Weights of a small image VAE.
Model: 7.88M parameters, 64-pixel images, encoder norm layernorm_no_bias, encoder patch size [4, 4], encoder depths [4, 4], encoder widths [80, 160], decoder norm batchnorm, decoder activation silu.
Rows from block 4 of the encoder, named by matrix and row number. Rows with one number belong to one attention dimension. Each number is 500 + 50 x the weight over its row's rms, rounded and kept within 0 to 999. All counts start at 0. Numbers have three digits each. After the name is the row's rms in percent of the matrix's.
# q: attention query, key and value (stacked) (encoder.blocks.4.attn.qkv.weight, 432x160, the q third), inputs 0-159
# k: attention query, key and value (stacked) (encoder.blocks.4.attn.qkv.weight, 432x160, the k third), inputs 0-159
q.85 079:477539512508497579618461492491536480489595595525532424499550523562509553437403522472537547559543450611509497538483394511556578562473502502503424469486547440493544496505480458531524508489432501467481481499512523449466516520501507510475563523397513550501537547468412522473436552567448579438470571499475482470508512434404396572449505419468501474444569484513497533500429493564458479479474511556419492468535502526403454430492563473438600483507460465470486361443630480456430379517496444
k.85 082:621496441412415545585470477611502540502500492461448479543450582387465479437517552539445461593428518456553468421521507485516522495413526438473407564509495562513464568470543418508443502514532506594486462492444520554472494398465534454569457597511435508532567437570514501524481407505516502471574485640527519540502470466498545549412512434496459460530484600539464477506485461519472397491559566515475475471611554535508472429480487464499574514562434539573468541463471546522499466474506478
q.86 078:535465521457448489510485444449538521413559491447521512576563591496509483529537407560532365448542571461521421453564499456536470473442463431477571438504469484518548475524482525519476556549488460492516537509518566428495526559478436427508449531564565480494480412478562464508483481459490539427457541459506454458468482551544432471355473496536675510389516434474543458407497503414486410546545480540529544481559585529474546502494494426484439587508544488432482550464557440541521446558443566
k.86 076:449482494527576463404555553531556484568485396529478582542504507587477437534447497540493525544379535433515523427452489584552503383488513473469503475511491511482579509491481436481464552428489483510548557469603517565506520602566459472469529463506425470453536489528415551538494535498491424524470541484515515539517527388624353442523507498589531504485506489450512533476438570609510477560572471481476532539520487446463435538616424406588507474502515539443512525482471485566486438506494573
q.87 063:550532516498488442530506462463448533497628477502417480429457605504510515524561536454532426501550506501548554527540490464524533533435571516449421526412502561526562512486544634538515486478507458422488457426525510506496439556545494510584369586514519544499514559465558472581372488460547526504578534587449517524395509562434480546522491456588446519476488405487537591516485435448528528536452490477471406573568436489490461566462491433549430469498534486465495433504542446586505503484517598
k.87 074:507531483491479540483478597475448512442471459570605475491503494496386533488423528508464602404504516591512396447453499565484524382506628492400479491501549572460503565473512584497485530445539512535430518510487386476468555466492504510539538453597516472538485581445486558484499498513529465492432511501537527471474433455539508468465513518532453489489506478469671562523512445599439515435549428444454483516527517508507503564481488544465403434439409504494516476367495567407460497496460483
q.88 083:422458469572443521557548484461493465542515479442546496461456538564465501579511517443501556632536505600468537495544414511548495531468561471535499521614450418420471612506420520524508511419428488536539420465487552477460494560453539505569536370481489466556523452464478438439531546460520411496517597470507492506528501553444503506464463496549477453434505455514494469498504499420469397536477468594491567561454499547566519562500384458523488531396625625500483504463540542557510501550498486
k.88 084:505495531571562462419414508500494552512565455483615482424591445498522429505479481559581534464537472502437565468477577483502503443461473501481468551579558453584463513544513488539458578511437418531399520489466614497514560510523514514539525504392462523479505558450442448412472442540560439444486564530486502604471363447442533472508410419417502493496497513536483494423561490551590509500487542514501450498533416487520469497568582538508473591444517509467512549470487521561383395530508490
q.89 080:537527501512574516585569594475461490490539544460421414505492509473506522451610462505444464469521429454494549552559534548460532481476503571455514540508493531454515420450540586498433546502465583543434527524505525447455455516502503538582610469464537601489551446490457428454527471450514415419453521441532477465487483499430388465466456488539555527538584499528432521434476475511499494575488548502545390494507466448547494518485558416544422530584433475436441631660553508521539465460537514
k.89 071:523416352382445359533509567549435545493524422522450471476500501487436463469564511489409532404459574526477490520510508464548546479493604542435473483492571541425544552473518412513462558551536483533422535497535434534521544568536478467576534500486506559478528523563509433502555535583502482527597433492536516501465538541435568382471422477502465473555496549463455414520511580512509574502450456518443505519535483460607589548637516580494512467540533514471509519451509487530523529549517506
q.90 080:537511493423583484466428467490438550526470603544534545588461479470511530427457437521470497375473591390530463509496499417479530511493547466511499443453494468461449492483563441483548499475459527589479530452483558478576406479536483497532496460541557459471427580463461400571500576510488550536545509480496560468582417446550545591530557537445447485480518570517540538525517493454427607499536483414479494367599501451497526559468505552550556448482505477533486587586485436544500553579519590
k.90 083:450597567468405564405494420505501531500439568442537409406501428541534576547464499504520556581590437499513581488365513489448500574424543474521480468483460465495446505448474466457573468486463431440428543549527486469575437586472466547570429534528480454484447545522549421557520521582491543588499444601531421458471478553480531534457505437465534522517397514566499462524555549511508479497587541470508519503498512485435448535505387509453493490461396566533441480484477486510447483487573450
q.91 070:470535506486445489502545480569520552509421574492517470485449449411545585443433514521584518591544438439564487469461525558533435525446445505495495491462414554529506574486487585456448459546481465454497462508511551523422489495477454506456492590584539554473357549550524532489528476457442425523481539521565406592472541596589507474399534543496516411576467548528470465583595512433509590467468633541504540545542492474520461413570396477451476563531519475507517489504470473472560554474491505
k.91 072:513490497572444564493476427513484530499450528602502477508455488525546480494469535450508494496488571459389530445377447447526391490441563486501454464617485506544506509528490547474403403467573493438561471507483472513469449592427452504514533479553507422480469468480499479441580533406487456529575571506417433519572495559420511546452464554506528532500435527458469460508559457467531415502481465540502522533424452570576478587509539506535421455388533521507529611451469548443507538558456637
q.92 068:458470447467490496509541446498479385505434557447490506560535495560483520540540542462605456553517443465492523592522449513536393509491445562509488547447535565513572547585536444604480488488487433490583501543427579497487564443571498588444430536474443470565501487496494517462473460525530521465461520511448454466485435560537547493497530539567449544537541487430523530470418519425503517566514535475486616585460452520566445548552537473473469499433596593610562374457408471553547524474423563
k.92 075:509523434534491437557480490427567479504528472636458610530482442464462476403472506502465451529490501532525506503538495540454478525553433513545519439587536528489494515452528493482454549421502509547537504591473524429391555626503464582466451484541532479483452530528446635480468467518567467534536464464507551500479394436605490556528480506494508544557527369544480495446480497517439401494526542358596443518547501506554464397479517447526487545511537519415583507476473478564501436571486560
q.93 084:518518525451541486463533528527446479454527505352477532581500563548523490542583472416531410460513460441564506476543460592495452450491498540442446475487453506560474437528470574424481498528508433507593537566470532403472558447578498517440527427544492482475480472419530578447545470538519432447461532425502485551429487494497477422420542592547530586448465405417559466500425411461444438509541567628421437555549488496513413501519477489504480575487502454562491503605519462537474486439503511
k.93 086:417488507470557536469530624449535486493486426599405515587514479491479448478446572398533514517414552538516481511506452583467542492463539459481371507521517497418568469548590486516460460471442624525587449536493525485535580475439481517540456455526500536458510521467474508501556556469601456490561540470439476520532523537577438404551539557583515498488476533511477466460523600515478494434530531480510472366549524402536549515459426514574560489438513502492607552465463540416463537549555496
q.94 084:571474493496513488497475450569473438597525558543446506571581448508550504484468376558481493455448460450649500496497564564547569485539486455550446458508564490501562448460536508521505553395504533519501487547518536556547480423541502468432576557560540488447609556570475514470541437490484462455469412448538542486562423439385397516383502443458555488510589508565416521528509511479441615516485411529488432464497517476483495429451457529546536490543516465506478509569429520440488442514511569
k.94 102:515467497546406563507524488541476489484575534444527509453513540574461485521464425507459394453444588552439548462405507440514582585485541497540525398499576460538446551515445456410615531467420512404440402466498382531486519554523432568522455544484475522538491494556437543486519381483494548466507461540465490461583532492430535506372462580515463486540454529474456452523540491595493417483579463566561497476533467491556459496533488490500537416565516532557513563493440560534509522524494409
q.95 081:410551476524538526506542461548520516459481450470607496530447483501587440453471488529469504560491531555447496506487509547505490463416478431490543420559448431511556451547484526445452435499493472351566411570506545551568550522528481424527550397484504526526518458450510524464499574517575551469512484468518388520575601656464513402473502482512503552384449480474494472491463552572540390541499542556492493584449519492605489457542447433582439539559496512507468497547542507534515477445577528
k.95 077:495447432578550485550548405507576512524414548496453444547556457390587545565531503498455480548464579513498550547509521435533486504361512545607491573521480486438561503498527478485486535474434522502528517587485587529475410491492404492468556467490412428585468509427513528510572569515537425453405560429453390518474455512538404418456533521489510453562514558514477529484493415414446412546492508506548487450439416490511436485473493480552492537463563506492545530502515601448529477490549538
q.96 092:391514568440423500545539479511492497511518432482478476500536487568529458560482512441574517493486538532473590441463430429515522437516474442489519497495526478535517491535520486478532460578513435468584555519480520457486590537536484540479498561532456520506546436409473546524561467460509506500551547479453437534409617541456559485506512538621390482357482523530601489550597452515459461517622480507496605597418573567578507520509505589411438583552509515517481448558483537563496474470542549
k.96 100:535506485499394536519417447521451531522544410578421493516528519521446391541590509493550556513413474574439511441414458432475432521509484564532523457460578535586428483460435454451455472492510548515540468497459422473554572433528456510460431475460459479463433462456517547643562523491608542465523521598486523447488534522486448564454492451524539478513469509515633568515507493558499436507496577501535574514449495571481602551443419549436476493498530589485492467478500455430496526403540498
q.97 074:437545561485475481397502520606470519552519516470413565498536515523500492458576501481480549497390488496514578526580421464445620594584497487466517517508400492517520545560469509584469474569424485489477512526477452453480462507513415473480539543410562497415517483422393437432513543503522645507416486561417525502518505477539520495527444485472421473430595469449581632505477480470532478513466459479477585594450517574452503537439504490514516522503481473496492434498458506532466563412469566
k.97 079:508468516493573503492471512522489508510579448483509526567443428511442428450530517484497454391527512524533499445574534517477473439532448583542513396534421533483506503468448493558514424480590493507474574445569481420562443499585540530521618416557473406493522471525501506578461452581468512463537507493485595430464483449465533507479503462506379467536539612489440547521525520492490573579549536511557566535490444540474537404409499487475557349537418536503455606544448541465561472473445463
q.98 089:584581479503591424530468448555511617513484510486502509545549512407498573451489559548450501461467536423501571531425515465554590553476552451517496472470509520463495505543458523520556504526450403555588490435607586426527581447473483554554469491444551419472498462493514436483465423546449472455598463522472525482469455491448531447451486431428529504412586559530549444493514418411441575472599513487446566522543488441582413450441471485456500494583501508437572541530437476516504519434486472
k.98 089:511489524551467523533491445546421492531532438518495450466510455433458545516486490542549473578494465492451448535434573424488424438491531561650472568443516510471461558418494402457562405479533526535510428488492540556484484531432557461435479439451420475462596504628512557514602467599522542595403492517438568435487441519472557484486507479602564497557456600448522585594526498508533548469493565546583542541512460489480504489463480426510497435533502533507531536568462524529481509468412458
q.99 075:492479523522493620506511465502459519514494509408443423416581490435511572500513451498442520564565479502558465492492597448497515466460570524599518455552406509531488508594452529419491458443495544444476433519521569489497453486503497452505474442456550449422513510488536464437516580517474448509365496534582464503509509469566467394535556528421438481517444526497547467559411495580539532462508557531398495445456567396532583518509529526446504521528559422465496561599477526445570613429541558
k.99 080:411443592516612546512571452583559501480503476520520437457516423492487507495507466467478455531521497539517444528450564519522458551440523548530446548509540575478630511482487492494482416526510461540478463502521506607451517465422537470463553453454549426449458496523516474527516596538408574547491528524435576456363506585471530435468446374501544572461518478497419446476531513421403573409471473533470552490602426460552516533490565507461431500522591555471510553523517464494567553532471567
q.100 068:508527495485496549457486537515441580510517552543529464569555564504504503613532492546549465526418475561501521472449467504576514497465447531431606550539430499426436529492438466505524507482459292538474513536488424530479461537540486452458360511579461616566516533633549442511511497469528572474433572512526456561512474582537463490544507480497495513452516489510518515498504515454488534523511446467562526484583412571465431608586522506485492594507435501481508432429479521528518554493392450
k.100 078:512412514454513423539492493474414555511441557414500521429526510528443526394464489502472591539526489467454425465469554535539541417618518440441442486543541497517583555463504527492468429551586499565467543504592466386462493544417427521506553530496481507460574486488516451482536558441489492543503533433620462537488478500474527572517540388495459485539568465474482364602474538514513499530521556497470399557478465434495597418592579474474501491441468439549464527428495549498487502531452453
q.101 079:460490534530438443485531592518495512572432422501674623515523541496551401522527472515516471473516480492426486396519513565470487538527539439462470532490496545571565499505544482527516582472503506419549507524435529531460488476494386558404492488464551456489491500493483523520398457457583508485567567552449462496561528501520471454399521430531607481380473453511544428467499506479483447519418431489503490472552558546451529471433445460558413563520566536453603493519404471493418481523480550
k.101 081:490444494612395470543426505493494502521513528566556587511484509537519398600479522450470389487490537465518493464426429435484485440565416468513517502591454558594497553497452462510487540514537460481426525511407536537528458603639445466518537433536477516452455513566522517548533486436569512465476422601560500456508509550516524439443565530445529480424515454487475558387528496512531493489490538467471538397479595426475615461498518415487483541526465457481487509527551530532498415402539503
q.102 079:428498499402378558586570553375553543539472523460475479513429572549422513467424441533515401552407503562574499509530474446553399536472419570499591505527515525485595524415525497428489465550474508534500556490471431384469495447534487515411467466572484608518399458462474512501405565544520573460503529557484490505395458531484517482435430457524496529441443541446551522472528522478555537422496429434515456504508430462532469442471481473489542524533460542478505483561525485568510463497502473
k.102 082:566417566467526516553574638445443527476552526510514433498445516540491524607427513407515495499489399516529526462474489528484496570523457514490449459421544481513456484473425545522507429516521495448510589505458509459384533383508602417472494483549473464510564543535516549518528479566551629420494540487518446491418601583540497603553551472502521470535510576572519555471463457517434510492518599467488449455469488470479555539521417522552567439507524579501501545437565443482574539523557452
q.103 085:419462568536519363361514538468521451538493508498569492485563486545515516611457470408518511448583432545459528491545571470448532498488494512481501547499461473479515509452477480529484530435576446555531520557523493487438489518490477449564458576475497406487537426582454465454609485535584534624429481420555512496467550475461544401530469447542438430487436468458550478534462423390411513506577548506452527463468493414588542465518446470477485467419486469567514530436497528591524454483540545
k.103 086:415516523474480475452589549475447455507556481489514531510523571537556464464548547513554454489497489428470639515463522477455563494549518503489599544539468485485501483532433491504517486543452442505508518497509462481544588499462447499575525547534480531481446392538515519492439397518471409553579485501404599548500520521404512397515508394552443547427463411442604483492485354465460584485512518593443509532402529532521453514554410494467395447470442447531506567515530513545497464427505554
q.104 098:465535522442440576535480448374467500459563444461436477434489510521488488545427371568551593522490478499543403522495442572474502457494466581459500536419448443463475483515462547475444491525549571569431466449501498397443470503493504484418423468464507509585512533418521527517468568453476495479550532495553574559463427500509458546562520538531562580585610487449428547451493512577588547572516479424567531398459523551412524496438502521543571577501537500499567440494558483538534509554535489
k.104 102:513515507438496496430531626464553491475493486547473548546524462431501458481500507509443472444495548503609359536527427549478533486517494494415474470509519466557526487487517485564487486448529553581599471498435530535526498528590479424520423514533471532524600602499555436472483591559559521514532582449496513609521517498595520424563525618430454453542562520574440537559519432486472472508509428439506425350529413488522468559504458456537465509519540470490499426532381477527485512444489466
q.105 080:450481522461429433487462486455540500499490555541572509522495602543439562465455553527537484456564415531424471480452490476477479466531497490549551446425504570604447576361483467485447460530582520494619461498533536515540420516507583455475544464538546545496561464398542485520471487530458495468548444511466528569513511540430375528478571515467455456602559430533535522491468543508465470536468524538447407476511612492487529512499526545475533533404519567526494423488530461342532524451613534
k.105 082:427524577555441585488468529512520514396490519521513466507444498466587469548467539483547459417510486484517522414446454562508453458458456459522564491516598509543519437478495520575545600439521437472533536503564511448516504489421485608594536492470522453482547485431509567582501470506516449455610491461565396472485566422574519466458525542480490417443514502422549491558512537503446485562516420526504453517389535483617489493429355530487467550542415490466503430496535505531474629533492461
q.106 082:569509518497419509426441537485489461506517507584519556547546435576506385507530537526497453422491496541542381460551515469446451440548457392570520503383530437581461508523595467547559486486602542444479446518476474494475486498513447577452481455510517487570485545491549439512470533391557473556456510561521486506515567427559463550480582543480542463451522537506430525467482496565494424603564450454573509346465562540390473538439538548508587502511519508561516510479509526444527448564472497
k.106 086:556481421484528445459524491530615491436525476483448499465532541517570446409538474531506539439437577498463518600559438504440485449507461464494424505580524407515598513533553522505490511535557539483560528569437560552510492570520434577468477546510521431481563537440550463575523580489492467485548529451416454567522525518570462551609545507418420495519537484551447558418532502460505579496604505481508393426494501540398504582462519563488495523525508490501476491463522377398389507489451515
q.107 065:429484549544519498480388575587453452550517561463506592504490541574472468530612483459465572450512510492522464479499475506513573416575587531513516489552455477515507435554520503468474472535494507486474479563464497546399393527548435565569452539398482545577566476544514577516367520524594443514412502569464456514440567567518553498447486528608528442505476522584530483571446427482585457505544520427550534532473473515537460474550560522472539526535550422422501536513544417465473512430448444
k.107 072:488532458477504496503551517472456441449536521463575482509488505550474449485501562498424577519504481461577527468583479547536467453492563527479481442552520584544557612484566480477450495465566478511487425512512363452477452492360474504548491434556529447496477593538445568562484506453516607517497554486483591495522481471504614538437454400502441562449520410584502473445472459429435410478505566610558459562517521538530468429531505544405465512459558400451487523474426480481464440549488568
q.108 110:410550542397546543534529459440471532479568454497418496482455520445443623534475454421485489489574464481451607551461522435551440529486479563579516540518463531527454507516482531451452556462398541443607479546553498446555569484498617426592476557539565546415495463480545454427515441490468505599553472427495510505512414530421571530419468483502411481528506448491411500536449514491557497572480495497458512549521473447613556497526486426506486478511452542459465463513581532470512553414470557
k.108 105:515505507426566464568529488409415468544467517470460461509556547425443602598513428499482521574428476493472548450451473466542469487478526523508485488448522526471437504485594588441512444504460524552527466482555444525524491483436620424582426570497586473417499449590479453524484473532481462514585395449537554488517504464433565440539436444524525465560517510528507482536464470484470417472475427441484430579583466463598484537558573433430382501512546548550560444581537530521563539480510495
q.109 088:488461490527546483472562465512415541463428486402478419401506516469532566492458542435551509543536468475531562520442549534569512557440572553565325545625508488486491538552513489569519527563448475487464451414594474474507577499456482420562539497534493419475484431524498520495597420435494530585423549383492525505561466460481514477449481441481497511487466460483387447560428405498540520496470504582464481522489490490508520478524441535449545485521506570511413503505549582581452555458446555
k.109 091:492487537499534416506563506437502554568389461499418466534480423412499422450457515405515479453521497489483549605498547437537500613546503659497507509526474543404426479528472504440543450568459490534544449529489582544484489522580562430485404524466442466495492494558463486459437471555536505502459402430523384414551513477415477534571460454522577486528538521472469589503475513443511531556508433522552495551618425474488551542609504427476506458487512492511512461516491520473554576510458538
q.110 088:578488530525539505579438586474610561517383449541530547505638432467437481504534454441497488486477574514629552462500524506538514487473485493430488502508580358551568469381499428479506521492518472515469564486471487455444493522501451544500530572432476465520444623405537512558522502569498549425521412553524540454502514497538488507538445517426554475516461562557484474473588433481479557482500488480425590461499501432410465444505548549435527475554512445488494549439494417470498466454493410
k.110 094:504576509567504468450429474497504519477521449559527516511481604452485519546525491449513484566467521495538492508410558590557497485454482398593462595518507432407540514488580404540550515502556492576411495469534495570379487543526553480445510477385599562552551503413544512552525497555460513511488574596518511436439553465518572507481442477424539473422472507495433472438602505614495495596402527450615494490465553543475498427509501487508508472525549531456556492558479489523505433567514522
q.111 080:604476364538475493518425569465492531450547515503512469480516566498462477570486437504470466548472536499558441484473498475434528452466501520471505476537517433610575579450504412486569479506508458397415496575470461490497422436542435625344506546488427576482387496437473515521479496499502550466562544487426500433604581493542519535518472608521523455550534498447516548444415555494481544525510435534507550457479484524422474540552473524447498492444546516546451459570467476589428481522468430
k.111 087:472494487536587471535511520543513568430558527588609501487524477578543419583413490549544449533521444621425438506511492557471487454516456517557447495488511470417508525587522423502514570460495459513460572498455542432393427620506446522467545413512484560576428547554501454552532463432474508457522538454438456495524483500544543503476511458433617527454440490546428458521476485377491545421520481436529450482496423571497427554421462494538459494463512490450512476484433451541444438585508449
q.112 093:531481520586473491454403509409543455488465493580557482501467520536543543436534542510481504495522478425559426466451564488399562401515488452505517478450523485356496535537491460536523501484500533447469442525540526530485391523468547563525441475435567599507524466532502422480402550602531521503514490566495568519530534491458465513550522517463501468538514510497450476498427568590456566557458458409560441466566589475504460526481506543537581396459562491554554450419566482397593503607540427
k.112 087:477552451526577477458468459529488460457575508405532569505428535516545564419452544438453543475587480514541448518533561522446495500547488501486497544600506458457475485493504440605437508579437525525403559517501506498536509607500575492509614449532494578531454556500540514448531490543502506475464470401499582615488512542528510482553550611492427599503488543539519486511424488371468584458561511409440387529440451449482405478576467580503495518434481484530484500486477444462485548535531436
q.113 102:498459490548591486448563463554594439445546476515459581533445478512552467468512501520440466399454493464471495565584592431519443466490556624511522512571496477463457525529576520481446502426535559486475439439497579600455534502594552502438492490483476505448549449498564492457535419480504428548428538405528592450547482503491560448537509536442513507532516505449472476498458596409566450543440421516414440437550522548471584536473501505598595517374558463499460516449526491500522510575499532
k.113 099:547521432515601485427579508526529557555396534513476580468444498495556538486531473431520430491522599492512583476529605392479544470409589500474489562593565507499542501489439480573522542440470522447454536454573542528446425521521480606567529491470435448538498438446525495504450507523508466446479531539477515494525353466503508416478467463545450539444438531439484527517359505401566496539442482515448427461451516507583447487583488503509450473463494612452562512450484538558486504515551515
q.114 093:500500534535520483477489424498574516457490502533446451486506427530477447470551443505601512478443511415516568483509546434477499466509486464431562517534583419548540527465473447550456547429588531572432505455541644469425450557512449578476486570489448479540447506413553564490560488468466420405534519495567531453595540489568519524555454553540478492615482547507456552473544526465496506548484431613513523436463523534451554562504515492531547408527562497509442545364529522371569498551491463
k.114 078:489600479473541537450422458646531566520541452473484557522479434569492555476535532512449326464531465484524489544434624505499471545409469480500519476507593491422482511526499464502480519444576571493412481504459476475528548558599498495526541527432544512469472527426477431544566600512507397526456520478503521491505555471578516430429468572402547511414461557456517500517438450562513512638402468445497486503466516574558499495494515472517456449564545487528552498417533516539483458552486464
q.115 084:515508464530521451468497480569444437498517613496484559526543576412489557547432484518533481479488538511492563456581535464574543472544556493522544456542443518516533569445510447441529472499449433474484552508538472596526522426402586516583478491487535410451533459530436563550574534529531417487326388516501451542421490525391510506488477474473442504458525499501606530510559442524455460506610503458421528542494453480534434557492487459445375421492487571571496453495542584529505530498544480
k.115 082:453453491485508471510589418492528502411492444474484432536606475513528519541583480613567570556530467497486520568474499491427529544462499570459495585511414505498438432506505554500576537545562424491510413574502543470476625537514557584481443573565415484434423455489532479445533444500496500504493489459499516536476513447502530608545552521564559539474448450494505481519437504408536504412531504508593575576505475528596485425510503402483563484559397529505453528566456536535528571404472453
q.116 086:591489486531448462555365552476538481532480478593512478474439568537406525468534561526468496517439516536510402522487477418484496476507492554559534486467471560465571539532428524438489535451503493456517504496434534498525377525556478503470472418463512580453540481417391438539536473631436515375595535532444507433558442585593495477517513477428518576496484579455542478483500530517490529460429563502547578543524519607509428534504562467524602477489438398436493503529518439524518498538478488
k.116 090:492522419514508419458485580488473579474549497498570522470516401515581531531464520534525603567543414575428445339463497590508445495500516432565473507543555470517578512445495449525462583655494543476552543474494524508463500534388509552537513494433508488503530554469521492507543517504542512550581544596476529552521445479500615418403457417556489458499450578484486406600500482455471559450463508522541522540444510497508449494468452582496469508449453485533457539569430517532496450559483456
q.117 107:481525501420476519508474585449543591447495395555548457479536555529492398479471496469556497443398570516494577425516450426480537404545462446371614482477531446588538479493464453486534539490558522525454579481470529541447492566556376557431461543480465515516501541397536503532474507443507603439506525502525521442485629507505453501473478467496459453442427564515555490446564524502491494460530486470489581474471562510393487529414542503509462593550516400555484516440525521527501425531526448
k.117 108:530544454524467443565479523532525538462595501522459516507516561561531388573590455507554459460391507554529499513497436570504495511496513427530574497475490471512554444405513448416502492490556514546452539464457532538403461536511506513494525561470464505511562583483603562569503545524544526507526518651479456468513546432514344531373519471479528414509468474510579477517557443566505450564442558388552502499479518523465515546393496499543440460524500543453452502476466459470510372464556439
q.118 087:510496510531505517517444452478571542587556508539553518540481495499464455583533448449564400587432451484575572478527549430515464517444492452522614478451396475508548580536455509445522509449536579443505589593431501626568443510518426477517494408534514527481480480407535443541555503532485454465444516579462463482568497495643514540525531449418505442493537468483570451440528542564486481495466463505540524551396527568484572486519449567524460511470550491494421539582487441439505413446442497
k.118 088:510489574509548436542563473539591541463558477514504503588508451545503426499477474523557416477442504463521474592476529488424438517527417474562540408529462612552558531483488514569508538486557515433457624531421453510459491510573468478444489629554583444461453485421525501448508519447445467477469532526450471428524534512631459428527550447431475479433649423474437451444488563416486523598454487528449488495466503486526450477490516529513531494494433520486562498547556479404510419529483471
q.119 073:495484483499512592588477454490550449547403561460442578489476463408485573500459482573412544514501501487572404538483529576484509489445486495514442457462576490484508483482487479542523426487497574479445461626522468440517471497376521443566513464550576527502538514481502541438466527519476436521529454482588551471466440493473534534486538437422537594520492525532388452472477675548535557604497559427523507418509574516521471390528561472588515515524531518459495493517518478454573450517587556
k.119 088:526446483484615502431545521589558422558516554445482561507566467438530487550499521477427528463570533572527447457436505481463482559561408512465456493544544561531474509515450457520574514437421501539499458409563496623498464521529473459560538485467478490589532526509472425452491577577474505502503513466476543477447511501458510421527486591548427537514552619507548483412552472480471594575492455521523389430438441484452416575478500557499526569532636495600469481512459429493438549468513512
q.120 081:455491482456512533510467492461464423489582491426480519471536451428540508500469371468526497557487438445471530496459480539502501465511505504515498531541570456582445489514521506528409487397587616436457551536516485518452591403495596557540493523518444469459518493518552540551601453417552372594487489390561515552465549509533493472504456475536419471619502479517395445564466496430450539515447424494492456423433552430470547531554389468579436537475509524448473476454487510441435511482497484
k.120 084:467493504489469580601442457485531474460426496462510482531549471491503460566572446469553452462470499482557572503573510488478494584462563497419503571462499490488404494484564586421455532492476562462484526424447387491556460509538539437507578464535486585514455535588533464554475485382474450460478477507529424515474545450502448478547419547509517516420523367506492492407451534574528427584505376440536463601553522501538475438538583544548568480483531523440526449505552520553593431479488438
q.121 095:570503518444413454526603495456567621471520545432515455484466451467531577500452561423437512507584508473462527504440508601507556554491527512480506471502502454549548576503478394576442472598470500570520531363581389488499611507525511495505515455540577468535476446456539540495466522540475567623454532513532526565432460480400528454488440505475549420571591462470453443448564443506452482510557482518544512531538498456522457534540467496473399499572526558462532555524512472504582520521573529
k.121 104:582453522506442496493578461469498464465515521441442459464436505470496510503480462513651537483435398539518536552455515556496480511452554563419497423471463411449517447531442561470522546455451496560415549466536460415529519480529540437454559512516501487564503457511521503525419482480498514431493470563488512389484557492502420569656595504563516506513578501576538632476607438523573405504593437483515570560529559506540555566512525428511532512473463442507540451449550510485464494435522467
q.122 101:570448556525525518505466604546531432531473421605542547513452451526537403463447557480472531383522536444510543433580552474426475514492485480526517526567520488455459445556493467554542565425549474482492458536518524545421445555609442598479484524522536561566512588538512487499515474459529443513565521471452527556557609425520533562511535551549537389551471545577485447515556558458447482493427494452557474489488588586448451441504555524554528523492535481478590492389466405477484563538490430
k.122 096:561594440455546466512440415466500517424518577475505567500528559551514542508445471483508573524587520519495491443459448458465482495543470518628528531529547529534440530412431452469391481585545557516473554509538423501469445621448475562501551454476527438479501507413543501596555618446504538519495518533521496513529454477579500527497508544419445525540532432486494582456492535546575530489482499435555565504402476561439451538461468560465516532408508573508537586413575525438482437522393456
q.123 091:414503517563524431504515538442435521511439549589554529538576546498469470568577512490566480481480453467514576391549484513466519400511478412524463525529494505593505452463556489514547524497539472463572500567509450510550522525476449543559535590533456504414475555548504464480471423423495521476493468575477464538521612545460485469417475415455452441391498429492529554500514475516421486509491479507494571490379581465567622534469447506419389507499476563610446504468412566538457483518551560
k.123 086:478437575586459504554498484503531434449504559639560513522483597527487350537472515416511499515468499556382572449465457485537512439521489413501551530474525493551504537538486517419603445513546480427488522495501421523448492554563449517447529554496448438477463452488484527525553391474498354486498523481446528561491511623433520482506496563474476455396401478460589443425630500555468565493534505508512585528477513553435532490523535521454441480537437502486491487532485474527472507524472432
q.124 086:535653457552505444515541452530477515512474506478503423511481502570498528376464451516476529395462444455486526568457517592540480566558479530494539520541549595486594511359565479524451504378514466542503501498493489465505482590517522501545430560563501544562485614525500488521450491514433454486557514490483512455409432452416460514447533443429499525442489394476429534507529488527452550566530542449462438539551481519537475525488525439453540480532482561495632444341503495485491465468547485
k.124 083:378475462504447480470444536572453534511552520448527548454499504478467605504487464449449447501443520453475500550452455512541569483468505467468643517427436484509553522438439448475544512526550441583543499547558474510480464605529617518597558456519476439473510554497487379412567455532478504449475474536552492431434497472479464572457519598473444398521511468453471583526576491526424565525471509448488501561515501455489504463489527469469526408604514495558558491609435534618513529579494492
q.125 102:540558519414556490557500429461579520498574452507438465528446479507459585429430444532454525518454471559542473601405519631513499560447519577526502545506510513475476470532495500505454491397443527554463524488526455507541501434519502399461534430436481527482525512513453480419523459537457500540504462464495577523449351491422408462448476548475614549596557519524420460478496540454568620508436513468457374443561519477508506463501449453528487500442523432519590485498562438557487543503487557
k.125 098:441539553474465520394498554449425545512470502550522518506499442377557525442530505529541533483544529460598545533538452486496416468463490470519433554466475496437539580472558539519541497482458443450641488531537579524486514455452482472527493490502447512559500533580476463453448534474501569457492449404590497550535445522492403454583422512516422466480424475549532633617482518473511573398549425552427520458527529430512488418520398494482491486444514525473608499517446589457493543450517539
q.126 108:552497520430438584389474488496463482450532528456454525545440492466541643411492458505395503394544508531433381585476562499509543430463520521514496528496442490419467463473511528530454501425505540598486473470511532548493485506466543428498464493424513510478592478513579485477440564532497421492461551466561566437470441518499516469457506544455523448648605521517497520538490548505526436497423506515481408478553494524437483559463532442600570567468575474470479525543533424422561563521562553
k.126 104:465468505420551523451508516402508551448521529401544449433490403497488613494455433511532501482564576489648515528507485542509527414467501491440443480489514514483506502561480537555520598437469456443448524535601530585534427412374512478558528513451539485516494519580439492481535503531484539579582518477495524505472425399569497460554521595448475521538510429477419556536504551493470482425577446471504494499570440522577468509530531502512470494554557428553563470497451427498615430565529546